From a checkpoint of a small image classifier: arch vit.
Rows from block 4 of a small image classifier, named by matrix and row number. Rows with one number belong to one neuron. Each number is 500 + 40 x the weight over its row's rms, rounded and kept within 0 to 999. All counts start at 0. Numbers have three digits each.
After each neuron's rows are labels from the 100 images, of 14848, where the neuron reaches its highest value: "colour at peak" is the nearest of a few named colours to the mean colour under the peak. Only what is clearly more common there than usual is listed. The data: retinal OCT scans (Kermany 2017). In brackets: how many of the 100, against the usual share in percent.
# fc1: MLP up (model.blocks.4.mlp.fc1.weight, 768x384), inputs 231-307
# fc2: MLP down (model.blocks.4.mlp.fc2.weight, 384x768, transposed), outputs 231-307

fc1.471:477537595490437490569447532487467516450467531559494470497439556553498537506523540521522555543476526513520414513504552533506529527554527519444502485423476538506540545412473458531537492474495598472508452547520488436473506530546523462
fc2.471:556513425529518485551487538481525439492477454456492533518519468444463503456510484519541501436571456447491419523509492569529508556492506452489507495506541487459481475500439596467520516573511520495517537537596487512526493533516478527
colour at peak: grey (89 vs 24.9)

fc1.399:575433527465488523525515509443505500478517539444557515477493473564458526539499506548487504493486462464477541462431562423532562532445465506525497508486515464482483560422525460479576535547527452481482518449464458509460481504506446448
fc2.399:561476513470486443502576519469477494488486504492510527516491543455528490553463490505488468522527471526558513506484500492584499550496529508434446502496472587472515565440445474547518573493497445522483481526508503557504487463568438447
colour at peak: white (100 vs 2.3)

fc1.709:427517491449497549485467565503528533519514480511435556463568492487534553502504491559506569504389533520488478547478551481445479545529593472486520479536473510518514446530484459435556480562485507480480515471481526505513548481549529554
fc2.709:555515494504477494498550485534492513529531529477460441525566551502469521559582502489470486531527480526505543500505487506537511486481455537488512528563500473533479542534559524529452464441415475489537492462538450543536518497500494530
colour at peak: grey (57 vs 24.9)

fc1.288:484524462452498478445489550475500525436453563500491541481512505492540496473516522547505506497476437441549536495536486518513540553476470535458518524528478543524466457525466506499531444425523551496452486498499481468496562489540469497
fc2.288:465523548431501480466515523478487505557541498393498449551537472472509537557440470512525493510484492578517557549514488515515460498491549474516487438536550378474458462516482576532537447496507468486550428508449501445473486479576489487
colour at peak: grey (66 vs 24.9)

fc1.740:547525506510520471447480513519565480512543477491484472454500478431498484529497550477479499547507415451473422473545487524403540432509502514544487516463472504532563539551490461524427541559489472572508441473511458449563574491553457491
fc2.740:441451498452542539465509499554459519461522574455422562550478488499538478512482587530493483534489549585556366525543501435567430465541456432537474424504557536512529499426520477476482492474532489579465584540503484460488477504466564505
colour at peak: grey (91 vs 24.9)

fc1.27:540546489466550466551537513461478440508527522476504500503517502595474465497486480552454561475451574540569469544470525480493496482491460534475397481502506542549478512442552483571570477504557455519582522465446494507545489518516486453
fc2.27:526452497435484495480540542514541506444487454468469513496487463530493510484410517508527487494411523487512432433467401479535535521503513459484484464533434578470592473457473577502525509474457488531480471465485476506494476507427440497
colour at peak: white (100 vs 2.3)

fc1.112:495505545505514530527414482437525467541483537399512499498400456511493487587483548481561451545534568581484479446481580574477572431503523448463525506487508530550475580504522539491489445469505483485522559533523540524528525578443469505
fc2.112:496509544598479450452519472495543487492529529478506507468472517490513604579429514548505508409456544518481495497523451471566503521488472444502489480459581594489473471549404494476489480440465518538494492478505548423524475533562550482
colour at peak: grey (91 vs 24.9)

fc1.312:553532487522548476587496446461538493596468508506477482490531523457430532496519562466594542477454520504485466501512493470521498467525420615471571551515436506499549492541553477438509510511427488521462503525516426541525482508513492491
fc2.312:444570494507487509543595490486560448484478471515495499562457517487519472506481470540397483410561512602534512509501493475493571528445475508501564516477466466575443496539444447469460554532527465519543467487507517448528551489502491515
colour at peak: grey (93 vs 24.9)

fc1.551:469478542475493495549492465414459480406515475440520545465489507466485451507464430477482432433525478451435490494518527515532428462532525469460534470467484545547519591522518470456494573506529457564511533518485457566517513496525589495
fc2.551:592449510533434517450489583505491540495448492554425554444468496505484542526457460515581438462485485496391521459410439530377457476501548501389516465529532571510450415547526477483463451496470548525482472531514510519486473491484494459
colour at peak: grey (98 vs 24.9)

fc1.163:464493531502449516530557555446560466477495498485508553495469500432445498480465443547512496434425447556558439408507519583465432478544472435482535509481479503520508541481465531619556488554530526455526512483558555490499474538523451520
fc2.163:506561503557527482501512553556504491549497511484493485426560494408448480522552506596540455565490516506537432457490453488520431478442500505493506497468467530467500501548494507521499483531533442580516442560500445500558470501525468464
colour at peak: white (55 vs 2.3)

fc1.291:501514418545486477503517454487526426521488449436492479433452472570503443514487480554549448527530457468527526460492494530510432609482491540533444497469443512477401508482520595494545488535502516491528532493520464495570499514532503561
fc2.291:492547518503481517436504447532523475441576475515531555497531575535512475458453404516519505535539500497430569480506455507475514524490512501465492469552533512471465481473461452518542539513534455504483523501495528494545438577490550472
colour at peak: white (71 vs 2.3)

fc1.295:484555460477533526477425494392452505464515483461477572455540522493498490517532417574481498501524438469488435521530534467461479537513549460592496513495514413462498524466469483527565489451578441525509463500532543459532499515468453402
fc2.295:497540507490544462518469468504508536516503449527486563496499581475529603528452595505529462468481556548503464562455452552613477588438505514467488529572518463527561488550423544497529515529485457468466525545495488496550422507485508523
colour at peak: white (77 vs 2.3)

fc1.41:558379502463532537553521539486553518446562452509430512547456479597548500532563532499494534513444496495399481418560503479439556496477499480482504474468446507432489550468503513522520511545485469465471505488567545485561562500543513563
fc2.41:439437444501490534441453493457519482496560482501428430559499482495488498509573468510506439511477476486435480490446498451539520501592554487518508473513546579508567536500493529497457519428535445565505513459488529508518437481553482445
colour at peak: grey (97 vs 24.9)

fc1.668:503559533429496488528441458465552478488480537432504533479453527609549447462525529500498506486505566536520526521522454502477455527507478530469440512548476493468506435454490537464560540496493481499492500453530506504454502542441382446
fc2.668:517463475494565450447498467548435480464539535442605550577507480473472471449490515475526489560435570535516539519530449408510452538501557521438521500547499509516509503418456477526576488482574470431521496488481561538532528503490463473
colour at peak: white (81 vs 2.3)

fc1.467:552399487531533549587427478493467443503502513484537435555490524416556532431512498478527500485515437500480487475527531496519472548528487495524513472509502544477464591438489541553511496503550426515414550494500436568477497476483479460
fc2.467:542500468394565452479556581530489481505500501498529497544537508514496518502533515479507526496497498474466478517416503470540459436497511533486588531453505532468567427471448514495530493584434436522509535535493495505506510470447536554
colour at peak: white (96 vs 2.3)

fc1.620:546482535538520486525435487460441504436558467490568518510503462582547473579532422485566540518535434524473486546457501407537466525465456472528466527540530486521478553445497448469567577477494503484496431486505489497569449594485528528
fc2.620:490489554475480538485493512438444518468581572472440505495498470518485499551495577433553521496493542470616475543492530492571518535568469484509467427569472484458483483486500474525469591489499452480431533455511591450482449558469490469
colour at peak: white (90 vs 2.3)

fc1.124:513504563422471590516521481472463492531531530487533559493578525493440508500464470494543496544518458511476515488491548513441545507524478517470527483440519500558506505370467407552484490539464452507499536436535425502532566471507552551
fc2.124:455522562484548454436478461454538553504480554544547459496503575528492446495524519529553493441491481493555559486447450527522482524504489548527518461468526523467474455496510550565479499486484556509485447562483490492503529562440495499
colour at peak: grey (69 vs 24.9)