From a checkpoint of a small image classifier.
Data: trained on retinal OCT scans (Kermany 2017), 24607 training examples, 149.8 epochs.
Rows from block 2 of a small image classifier, named by matrix and row number. Rows with one number belong to one neuron. Each number is 50 + 15 x the weight over its row's rms, rounded and kept within 0 to 99. All counts start at 0.
After each neuron's rows are labels from the 100 images, of 14848, where the neuron reaches its highest value: "strongest on" is what is common among them; "patch colour" is the nearest of a few named colours to the mean colour under the peak. Only what is clearly more common there than usual is listed. The data: retinal OCT scans (Kermany 2017).
# fc1: MLP up (model.blocks.2.mlp.fc1.weight, 768x384), inputs 0-47
# fc2: MLP down (model.blocks.2.mlp.fc2.weight, 384x768, transposed), outputs 0-47

fc1.435:50 56 64 52 35 52 55 91 37 44 82 70 25 57 53 62 55 27 24 58 52 52 51 54 51 41 70 79 31 40 49 58 32 46 63 61 16 56 23 27 43 77 63 75 19 35 57 61
fc2.435:52 43 78 57 47 60 44 57 52 39 31 46 35 34 45 23 69 24 37 35 61 59 68 16 28 58 63 46 28 40 62 63 35 55 54 28 71 71 32 73 57 44 60 46 68 55 59 32
strongest on: finding: choroidal neovascularization
patch colour: grey

fc1.291:90 65 51 77 47 59 26 94 15 46 41 49 74 61 39 52 42 80 18 60 54 35 64 56 48 63 61 32 66 47 19 51 72 70 49 73 48 65 38 46 51 78 57 57 58 37 36 60
fc2.291:43 19 30 58 58 38 43 73 42 01 44 36 47 51 45 49 39 56 45 33 23 58 50 63 59 38 52 62 21 62 69 80 47 68 35 85 52 56 49 34 54 28 45 50 55 70 43 40
strongest on: finding: normal
patch colour: grey

fc1.123:42 49 61 53 58 49 47 83 71 36 75 53 56 48 65 61 39 50 46 40 40 50 56 76 51 42 31 57 76 37 65 26 41 58 66 24 26 46 37 73 45 62 78 40 69 37 86 46
fc2.123:69 47 58 85 61 62 66 81 52 38 64 60 78 48 67 36 68 50 52 49 37 74 13 57 42 60 55 53 44 07 68 58 67 34 62 57 79 59 50 57 38 30 31 55 28 44 49 65
strongest on: finding: diabetic macular edema
patch colour: grey

fc1.475:46 73 29 29 61 50 52 68 28 73 19 16 60 56 48 28 71 48 53 41 43 52 52 44 76 46 25 47 32 51 52 68 35 98 51 42 38 63 24 45 36 48 37 56 38 37 74 36
fc2.475:75 45 32 60 69 42 47 43 38 51 41 48 14 36 32 57 33 36 32 75 47 57 34 59 76 46 39 54 35 52 56 53 35 67 61 41 46 61 52 22 34 39 35 49 30 48 49 49
strongest on: finding: drusen
patch colour: grey

fc1.474:37 54 35 50 35 65 69 39 55 55 58 67 52 27 67 30 37 30 68 65 46 64 44 71 40 55 35 38 46 49 50 99 67 66 62 41 25 69 23 47 33 39 49 47 46 40 20 51
fc2.474:63 38 67 67 46 60 60 79 53 45 71 45 70 32 61 55 48 35 54 75 57 41 63 47 35 23 53 78 60 70 35 50 35 51 50 46 43 20 39 68 44 61 37 45 31 54 48 31
strongest on: finding: choroidal neovascularization
patch colour: grey; white

fc1.424:46 29 60 76 73 53 36 56 06 43 45 53 39 46 43 77 63 63 51 44 42 72 53 37 29 27 45 64 29 58 44 56 40 47 23 28 60 52 48 58 45 47 47 42 64 17 40 58
fc2.424:49 41 55 53 76 57 36 70 51 68 51 72 62 47 71 51 65 41 62 49 35 71 84 55 64 36 25 59 44 26 15 29 30 64 67 47 59 49 48 79 49 39 66 48 30 54 51 63
strongest on: finding: normal
patch colour: grey

fc1.462:55 53 43 39 35 64 19 33 50 29 26 43 79 51 21 58 57 45 44 42 61 79 68 64 32 45 59 64 57 75 46 31 59 42 33 37 38 59 64 72 68 51 50 49 65 60 52 57
fc2.462:64 66 48 45 56 58 69 39 55 45 44 81 26 62 65 71 38 56 61 42 20 16 38 23 53 35 53 32 49 29 76 60 17 32 67 45 42 67 55 50 31 45 50 25 39 61 35 49
strongest on: finding: drusen
patch colour: grey

fc1.390:51 53 38 58 41 41 41 50 63 41 37 30 58 53 33 56 69 61 60 41 57 53 44 54 38 41 58 21 56 67 70 38 79 81 45 50 37 56 45 41 39 44 53 76 39 64 38 43
fc2.390:58 53 75 56 51 44 32 56 42 44 58 34 24 59 30 69 33 47 42 49 17 47 67 82 62 73 81 75 40 49 33 68 35 63 25 58 51 55 41 58 28 45 73 56 51 41 78 43
strongest on: finding: drusen
patch colour: grey

fc1.564:65 51 30 57 33 47 59 48 44 47 58 53 61 45 42 58 42 33 19 38 46 66 31 47 54 46 64 76 55 49 68 37 64 57 41 34 35 33 56 28 34 71 28 49 41 48 73 48
fc2.564:62 54 40 51 64 19 56 48 41 63 37 31 59 24 48 55 37 56 44 42 47 56 36 33 63 67 55 53 31 59 66 57 47 39 42 54 49 74 58 31 36 62 55 80 52 51 66 33
strongest on: finding: drusen
patch colour: grey

fc1.196:81 28 32 33 66 44 63 69 58 29 47 36 51 30 63 40 33 55 56 44 42 49 49 56 39 67 47 52 70 43 48 57 49 32 58 55 72 44 36 76 59 54 46 59 70 15 51 62
fc2.196:57 59 61 41 58 59 71 39 48 20 65 62 55 54 75 44 50 62 47 51 33 29 30 40 64 44 52 50 36 71 40 34 63 33 19 35 70 61 36 71 38 68 44 31 47 42 42 54
strongest on: finding: drusen
patch colour: grey

fc1.29:64 64 26 54 58 72 77 50 42 49 41 53 68 48 47 55 67 31 42 75 35 42 74 61 62 51 40 49 55 87 49 70 48 51 52 50 55 45 55 65 16 28 47 28 48 42 75 27
fc2.29:57 57 63 63 58 27 53 58 41 59 62 55 59 72 80 63 66 26 44 31 66 66 46 62 18 47 51 61 71 32 74 40 74 58 62 45 54 43 62 51 42 50 59 45 24 06 49 41
strongest on: finding: normal
patch colour: grey

fc1.292:76 39 56 47 61 51 43 73 54 56 44 31 44 37 67 72 40 51 36 44 38 42 42 52 50 67 48 48 42 78 61 43 45 50 33 64 54 52 73 43 43 35 57 17 51 45 46 39
fc2.292:26 51 30 21 33 76 57 14 40 26 46 79 49 46 44 46 56 54 74 33 46 77 80 37 70 57 63 48 55 16 53 46 30 46 52 37 48 63 26 42 35 05 35 44 50 67 67 76
strongest on: finding: diabetic macular edema
patch colour: grey

fc1.53:36 50 53 67 49 70 47 63 44 46 40 50 65 48 48 36 39 24 49 34 39 65 43 50 68 68 38 37 54 73 38 65 46 60 73 69 70 48 50 57 19 40 52 61 66 51 23 20
fc2.53:59 60 47 60 18 13 53 64 48 43 60 49 40 79 19 70 24 73 58 61 41 58 55 44 66 73 33 58 42 38 44 53 69 53 62 44 37 44 47 73 29 60 47 62 50 42 53 79
strongest on: finding: drusen
patch colour: grey

fc1.78:67 64 48 70 76 29 53 99 53 44 45 44 58 54 37 39 37 19 33 36 61 48 50 57 28 42 71 56 38 72 82 17 21 58 38 39 45 49 52 64 25 53 29 32 65 46 14 63
fc2.78:41 37 42 49 39 69 25 55 15 70 39 41 71 43 41 50 46 19 32 57 26 31 55 49 51 57 55 55 48 62 67 49 24 69 45 62 71 53 43 22 59 38 64 55 45 71 46 51
strongest on: finding: normal
patch colour: grey

fc1.338:65 41 36 55 49 47 56 46 65 36 47 39 32 74 62 58 30 32 83 24 50 56 36 52 61 36 73 45 37 52 40 49 43 49 40 50 59 48 51 59 36 43 58 32 50 48 58 44
fc2.338:87 45 64 55 42 42 36 52 63 49 63 52 34 76 36 39 60 32 55 59 50 49 29 25 13 56 38 62 52 50 56 40 21 42 49 43 61 26 34 55 29 54 50 39 63 60 61 72
strongest on: finding: normal
patch colour: grey

fc1.613:59 53 66 54 59 76 61 52 57 52 57 62 58 21 39 53 65 45 85 53 49 45 52 30 74 52 31 53 81 62 47 71 39 22 33 56 35 79 71 64 26 66 28 46 59 32 68 54
fc2.613:62 46 41 49 47 51 41 64 74 48 53 57 62 49 56 36 68 51 50 20 55 51 56 36 24 37 47 39 45 47 67 72 55 50 43 59 53 67 61 29 49 70 44 51 27 69 56 55
strongest on: finding: diabetic macular edema
patch colour: grey

fc1.459:42 69 86 48 70 30 43 76 39 31 35 50 74 50 28 79 57 21 42 44 52 36 60 57 13 55 51 34 60 41 68 43 50 34 59 49 72 49 41 48 21 33 69 37 27 49 49 39
fc2.459:28 47 63 44 39 41 42 37 70 63 56 20 63 32 69 25 68 30 52 55 46 49 35 54 47 60 43 30 57 70 57 55 48 75 71 40 57 68 44 49 29 31 77 77 67 55 41 48
strongest on: finding: normal
patch colour: grey

fc1.393:21 27 77 34 77 31 50 40 80 47 37 34 42 42 47 57 43 58 34 74 63 23 75 34 50 71 58 47 69 36 53 61 34 39 52 73 67 33 71 36 29 40 48 57 37 48 61 78
fc2.393:35 32 36 45 49 42 56 66 43 68 42 56 47 55 31 22 51 36 54 62 29 61 65 64 43 65 70 55 79 51 41 50 45 72 31 32 62 56 42 63 70 33 12 65 52 44 18 67
strongest on: finding: diabetic macular edema
patch colour: grey

fc1.80:29 42 38 38 76 46 72 30 54 56 53 34 32 54 68 48 63 49 60 48 51 58 39 35 76 30 44 38 53 49 40 48 65 43 29 43 67 46 87 19 27 46 24 32 50 57 35 37
fc2.80:51 48 45 54 65 41 71 46 26 46 30 24 59 41 38 34 44 37 52 30 24 63 78 29 59 60 49 64 34 56 50 59 49 62 03 77 36 45 56 64 27 54 71 50 61 51 50 55
strongest on: finding: drusen
patch colour: grey

fc1.420:18 68 52 61 51 58 51 64 42 69 48 72 29 50 48 59 58 50 37 34 40 37 50 57 44 70 49 28 59 43 68 62 58 53 60 56 60 62 18 57 60 53 49 48 56 48 41 41
fc2.420:45 38 60 72 66 21 31 61 59 61 12 62 68 31 65 33 45 48 54 31 63 73 44 67 27 54 27 76 45 39 37 67 25 51 31 62 51 50 87 67 21 43 67 43 41 57 49 21
strongest on: finding: drusen
patch colour: grey

fc1.248:41 46 53 38 72 45 67 68 61 77 26 39 61 41 52 60 57 72 45 31 31 54 62 35 31 61 56 37 60 57 52 33 37 39 52 74 33 46 57 40 44 52 84 35 44 60 33 53
fc2.248:30 42 68 50 56 19 38 57 45 46 74 57 52 45 50 70 37 39 44 36 62 50 25 29 64 35 73 21 53 62 22 54 50 39 65 37 81 38 49 71 90 69 40 70 52 43 42 57
strongest on: finding: normal
patch colour: grey

fc1.184:63 55 48 41 05 38 34 80 72 45 57 43 79 54 41 40 48 52 44 59 37 63 54 57 72 52 72 77 30 56 78 55 43 70 45 39 60 59 30 63 29 75 42 41 44 69 64 29
fc2.184:65 41 39 52 53 38 39 50 38 63 47 62 49 26 35 47 39 32 37 52 38 87 58 76 65 21 42 36 40 52 63 25 56 58 33 65 60 55 49 36 67 71 53 39 33 68 77 20
strongest on: finding: normal
patch colour: grey

fc1.540:56 15 36 32 76 32 81 39 57 41 57 42 57 53 53 41 66 55 61 50 46 63 54 89 38 46 48 56 45 48 37 21 61 37 47 40 64 35 57 62 77 52 78 42 47 48 63 71
fc2.540:56 45 55 53 46 41 77 53 50 32 60 61 36 48 77 40 44 78 20 70 54 65 65 55 59 84 37 54 33 56 20 36 60 61 40 66 69 43 59 71 67 69 39 47 28 48 44 55
strongest on: finding: drusen
patch colour: grey

fc1.591:78 50 41 67 42 47 32 50 47 91 67 30 72 76 54 57 18 36 52 83 64 66 69 51 60 46 45 51 58 58 58 49 50 79 68 10 49 34 51 59 52 67 33 39 61 68 53 47
fc2.591:73 64 66 27 65 56 46 64 35 47 39 28 40 38 49 61 46 50 59 54 84 63 44 51 57 54 68 48 70 26 28 63 60 60 62 61 62 31 50 56 44 17 29 49 65 55 69 61
strongest on: finding: normal
patch colour: grey

fc1.673:42 75 37 65 70 39 45 59 76 75 69 30 42 49 52 56 69 43 72 60 63 36 43 45 27 41 59 26 58 61 51 73 66 42 28 75 44 45 54 38 29 25 40 28 44 51 54 37
fc2.673:63 62 38 54 49 59 18 21 30 60 64 41 75 45 61 53 43 35 53 43 47 36 64 57 66 64 46 55 68 57 62 49 41 49 43 70 43 61 35 49 24 63 37 39 74 71 41 68
strongest on: finding: drusen
patch colour: grey

fc1.436:39 64 44 56 53 48 26 40 62 40 40 55 62 45 33 47 50 37 52 57 32 54 54 48 39 58 57 44 58 64 71 26 47 39 78 80 59 55 50 59 61 33 57 63 46 22 63 57
fc2.436:35 37 89 50 69 56 26 41 41 73 32 65 38 55 29 39 82 40 79 60 45 61 40 56 47 50 52 44 25 52 63 70 54 74 35 48 29 37 55 40 37 45 54 41 65 46 14 62
strongest on: finding: choroidal neovascularization; finding: drusen
patch colour: grey

fc1.10:43 59 17 32 29 45 52 39 53 28 24 56 38 35 59 81 62 56 64 57 15 42 41 51 32 63 28 36 20 50 53 62 34 37 73 40 75 52 30 56 57 83 61 20 54 61 38 60
fc2.10:44 34 42 37 39 44 57 20 69 42 49 21 44 55 52 61 65 61 47 57 44 61 39 58 54 73 62 59 41 52 53 56 33 52 36 54 56 56 48 27 29 25 45 30 46 45 55 56
strongest on: finding: diabetic macular edema
patch colour: grey

fc1.258:70 39 59 67 53 35 43 58 57 42 33 51 55 59 55 59 47 25 51 35 42 34 57 67 66 64 81 66 50 41 39 56 27 31 66 30 55 63 43 30 50 47 76 70 51 67 27 62
fc2.258:43 48 74 44 69 67 50 27 41 38 51 51 41 56 28 39 29 33 75 46 39 45 51 40 61 48 52 71 38 53 40 63 49 28 29 56 51 42 70 60 28 36 53 52 55 52 27 43
strongest on: finding: drusen
patch colour: grey

fc1.566:29 57 47 54 17 63 54 84 61 46 54 25 51 55 71 51 56 38 56 21 81 64 65 23 36 37 71 32 53 66 28 57 75 48 60 41 65 44 87 61 44 32 40 52 37 40 58 43
fc2.566:67 45 39 46 53 41 31 58 41 51 43 34 38 72 47 26 38 25 50 65 81 48 67 41 44 37 51 31 36 47 60 45 55 76 57 66 61 51 23 39 41 50 38 37 64 74 31 36
strongest on: finding: normal
patch colour: grey

fc1.396:51 49 68 58 42 38 61 51 43 34 80 61 67 26 55 44 64 50 77 49 39 54 37 59 24 52 53 77 64 50 51 66 42 61 52 77 65 43 09 56 30 63 46 67 51 64 37 47
fc2.396:47 24 60 52 38 54 70 14 46 55 67 38 48 52 28 42 26 63 44 60 38 50 44 58 73 37 53 51 29 54 66 45 66 60 52 41 54 42 57 69 24 52 28 63 33 39 31 63
strongest on: finding: choroidal neovascularization
patch colour: grey

fc1.326:66 67 57 62 47 39 42 62 45 43 40 63 21 49 53 84 60 37 43 66 30 08 64 71 78 41 32 44 39 14 36 41 58 52 52 59 34 30 13 60 48 79 61 31 78 48 43 53
fc2.326:74 66 46 43 18 35 36 43 80 30 67 57 50 45 42 66 67 37 53 56 36 27 35 41 45 55 43 36 67 58 68 43 53 44 49 38 51 38 41 31 50 44 51 52 45 51 36 65
strongest on: finding: diabetic macular edema
patch colour: grey

fc1.514:52 34 64 59 60 34 51 38 33 56 50 74 56 67 72 60 54 52 66 22 63 42 41 46 62 51 65 37 64 40 55 46 50 62 58 69 13 40 34 54 49 68 69 32 57 48 72 62
fc2.514:83 55 65 63 53 48 35 73 40 83 61 51 47 54 41 40 76 64 55 56 63 57 43 25 50 72 39 52 71 34 67 31 37 51 55 84 43 55 65 47 44 58 60 80 35 37 53 55
strongest on: finding: normal
patch colour: grey

fc1.450:51 47 59 57 52 35 51 42 56 45 44 47 47 37 43 33 41 35 65 40 42 52 36 45 22 58 66 34 67 47 45 48 49 32 47 52 64 55 52 42 83 62 58 43 66 32 54 50
fc2.450:78 32 53 67 26 31 45 23 71 43 48 32 38 79 41 28 38 51 51 42 42 53 55 33 60 54 61 41 64 45 58 23 27 69 37 51 46 57 65 50 58 27 65 34 59 43 42 48
strongest on: finding: drusen
patch colour: grey

fc1.667:48 42 66 62 26 31 35 48 50 50 61 40 40 39 47 43 58 40 58 47 62 59 84 47 37 61 42 37 51 49 88 51 44 34 46 50 27 50 48 72 37 36 58 50 46 41 45 72
fc2.667:61 78 45 22 30 46 36 63 61 29 33 39 59 71 86 23 42 54 55 40 34 40 57 29 41 24 50 59 67 58 51 63 75 52 62 70 46 71 88 10 36 23 49 46 47 58 27 72
strongest on: finding: diabetic macular edema
patch colour: grey

fc1.215:20 42 50 08 40 18 55 44 53 67 31 48 50 55 51 86 42 43 51 39 75 55 34 32 42 58 48 19 42 67 85 62 36 80 34 55 30 58 68 43 33 54 47 33 60 54 51 39
fc2.215:36 67 52 41 34 46 58 33 59 32 52 35 61 55 58 36 31 70 30 16 44 26 38 41 38 49 59 44 85 54 48 42 55 48 63 15 43 45 55 04 46 34 31 55 61 44 38 67
strongest on: finding: drusen
patch colour: grey

fc1.395:25 38 51 45 56 41 50 37 54 69 46 53 63 54 48 50 34 33 30 53 43 49 59 52 41 33 51 59 51 46 48 39 48 70 48 14 70 36 72 45 61 48 64 47 39 37 69 68
fc2.395:56 49 45 56 67 44 25 66 48 21 41 61 45 58 32 44 47 63 27 61 43 44 45 52 85 72 47 40 52 50 75 67 43 42 61 52 69 45 52 60 66 40 78 56 92 62 32 38
strongest on: finding: diabetic macular edema
patch colour: grey

fc1.147:72 65 69 55 45 74 51 49 61 53 67 45 44 50 63 49 71 64 61 59 28 54 59 81 51 59 74 56 41 58 35 22 44 52 51 61 53 63 35 50 31 28 57 45 31 55 30 73
fc2.147:33 50 75 42 28 24 36 50 73 50 72 45 89 74 27 56 48 81 57 48 58 53 61 69 79 39 21 76 53 34 65 60 58 56 50 26 58 57 38 43 41 60 44 57 59 38 35 44
strongest on: finding: drusen
patch colour: grey

fc1.545:40 09 43 71 51 55 55 60 38 42 52 30 40 77 35 54 75 33 47 49 73 48 44 67 61 31 46 39 51 48 49 40 49 54 35 37 39 48 45 49 66 60 66 74 70 33 69 40
fc2.545:67 35 24 61 45 32 48 54 36 53 73 56 42 50 56 57 39 51 62 40 35 33 39 60 45 41 44 67 35 62 39 50 16 49 47 26 44 26 49 48 43 49 58 51 56 59 66 49
strongest on: finding: normal
patch colour: grey

fc1.45:70 50 57 69 60 59 38 52 35 58 35 07 26 47 46 37 37 49 52 61 46 28 35 65 51 34 31 25 51 50 60 35 23 53 64 45 42 24 34 17 42 44 28 52 54 48 65 57
fc2.45:48 57 31 63 30 49 46 47 66 55 29 92 70 49 83 87 36 71 55 60 29 46 55 60 39 59 42 55 58 75 40 63 47 45 39 32 63 60 37 78 65 47 39 53 54 65 05 39
strongest on: finding: drusen
patch colour: grey

fc1.74:35 68 60 32 49 57 33 69 67 46 78 46 67 51 54 35 33 23 30 51 48 48 57 52 67 31 32 65 65 48 64 68 60 72 62 44 53 18 54 39 34 42 30 54 49 32 45 45
fc2.74:58 44 58 15 61 23 56 66 64 37 52 51 50 31 56 70 53 60 44 37 73 52 73 64 52 40 53 73 46 87 56 94 65 75 72 70 60 35 62 48 41 67 56 16 46 47 45 54
strongest on: finding: normal
patch colour: grey

fc1.234:99 47 33 46 57 35 38 48 36 55 50 39 29 43 79 70 69 78 40 40 55 97 77 66 24 51 45 39 72 69 54 25 59 30 60 66 85 38 59 36 24 47 90 19 59 53 59 53
fc2.234:45 27 73 52 83 50 40 54 69 13 60 33 38 57 53 38 66 25 39 50 70 45 49 52 59 27 28 56 26 44 54 43 42 42 64 71 64 69 53 44 23 48 34 23 26 58 54 22
strongest on: finding: normal
patch colour: grey

fc1.709:62 70 77 68 45 78 57 61 71 39 26 60 28 46 59 37 39 54 51 28 46 36 59 38 41 27 43 46 51 59 36 53 60 42 88 37 52 67 42 55 09 51 48 71 23 49 59 35
fc2.709:33 55 64 40 39 50 35 60 55 60 55 25 74 27 44 48 30 53 76 51 44 56 64 49 50 45 63 48 71 53 52 43 44 41 65 40 44 85 71 64 53 48 42 74 49 58 82 34
strongest on: finding: normal
patch colour: grey

fc1.665:28 58 44 47 65 56 62 45 80 33 50 54 28 56 49 59 52 47 22 45 58 44 53 23 54 27 43 66 55 28 26 33 58 85 78 23 46 51 65 61 57 63 47 49 78 68 39 48
fc2.665:44 57 60 46 26 44 27 20 38 51 48 58 48 39 60 66 33 55 37 35 53 25 60 33 40 35 51 47 56 64 37 31 45 60 60 26 44 40 59 48 35 71 86 50 09 39 79 56
strongest on: finding: normal
patch colour: grey

fc1.320:30 57 31 52 61 53 50 46 43 34 71 59 52 63 79 39 52 31 75 89 74 38 69 41 74 45 50 72 54 31 57 66 41 42 73 45 59 32 31 50 45 36 42 24 67 54 47 55
fc2.320:52 63 32 44 53 12 38 45 69 43 45 50 57 69 52 36 42 65 44 73 70 70 39 51 53 59 12 63 36 40 54 53 25 22 63 35 40 35 58 67 71 73 68 53 38 81 48 43
strongest on: finding: choroidal neovascularization
patch colour: grey

fc1.492:54 29 33 47 24 32 38 42 39 75 45 60 47 47 43 35 52 49 50 38 49 62 55 49 47 65 77 72 51 63 31 63 76 45 68 57 85 41 57 54 59 56 52 28 53 64 31 59
fc2.492:40 45 29 50 52 44 28 56 70 25 30 57 27 42 46 58 50 55 54 75 70 66 53 48 61 26 69 57 44 32 52 71 56 69 48 57 55 59 55 50 26 57 60 58 55 44 37 40
strongest on: finding: drusen
patch colour: grey

fc1.417:40 61 55 46 52 22 60 56 33 48 89 78 41 43 50 74 64 38 64 52 53 28 69 35 67 45 52 77 60 38 34 41 51 30 05 57 60 87 51 61 48 60 82 14 46 39 27 37
fc2.417:40 50 44 19 73 52 60 20 60 50 50 51 47 62 42 27 50 56 52 43 59 55 73 72 57 42 49 52 60 27 24 36 27 75 37 23 54 53 54 66 47 49 68 46 33 50 52 26
strongest on: finding: drusen
patch colour: grey

fc1.652:41 36 35 52 57 70 47 69 55 56 35 01 86 50 74 57 31 45 53 57 50 29 56 59 71 73 51 55 53 62 44 57 80 41 48 25 60 58 55 50 60 46 46 43 14 43 66 47
fc2.652:47 60 37 45 37 31 52 60 29 64 59 29 42 49 77 42 40 69 65 56 49 96 62 46 54 42 64 61 68 81 67 62 37 61 41 55 54 68 63 38 50 45 65 21 78 80 54 28
strongest on: finding: diabetic macular edema
patch colour: grey

fc1.307:74 46 50 41 68 65 50 60 43 61 59 72 45 59 58 71 76 55 65 50 19 62 70 57 35 25 63 41 31 44 50 50 50 38 53 54 58 23 73 75 27 38 63 71 54 56 62 43
fc2.307:60 38 72 79 43 45 54 62 74 73 40 66 29 52 02 59 34 63 30 79 12 60 35 52 45 43 57 62 59 13 35 41 37 52 38 50 39 51 47 44 46 64 45 56 50 47 34 76
strongest on: finding: normal
patch colour: grey

fc1.740:44 47 58 50 23 64 22 36 46 55 17 44 49 46 35 60 40 44 23 59 67 55 48 55 50 35 47 44 35 68 57 72 43 59 23 52 51 59 78 30 26 28 49 44 59 99 26 52
fc2.740:59 60 58 31 31 28 51 38 62 54 57 77 22 41 65 35 51 61 49 60 74 70 46 42 80 55 40 38 54 59 32 67 39 48 49 47 77 46 48 55 62 47 42 28 39 86 32 45
strongest on: finding: drusen
patch colour: grey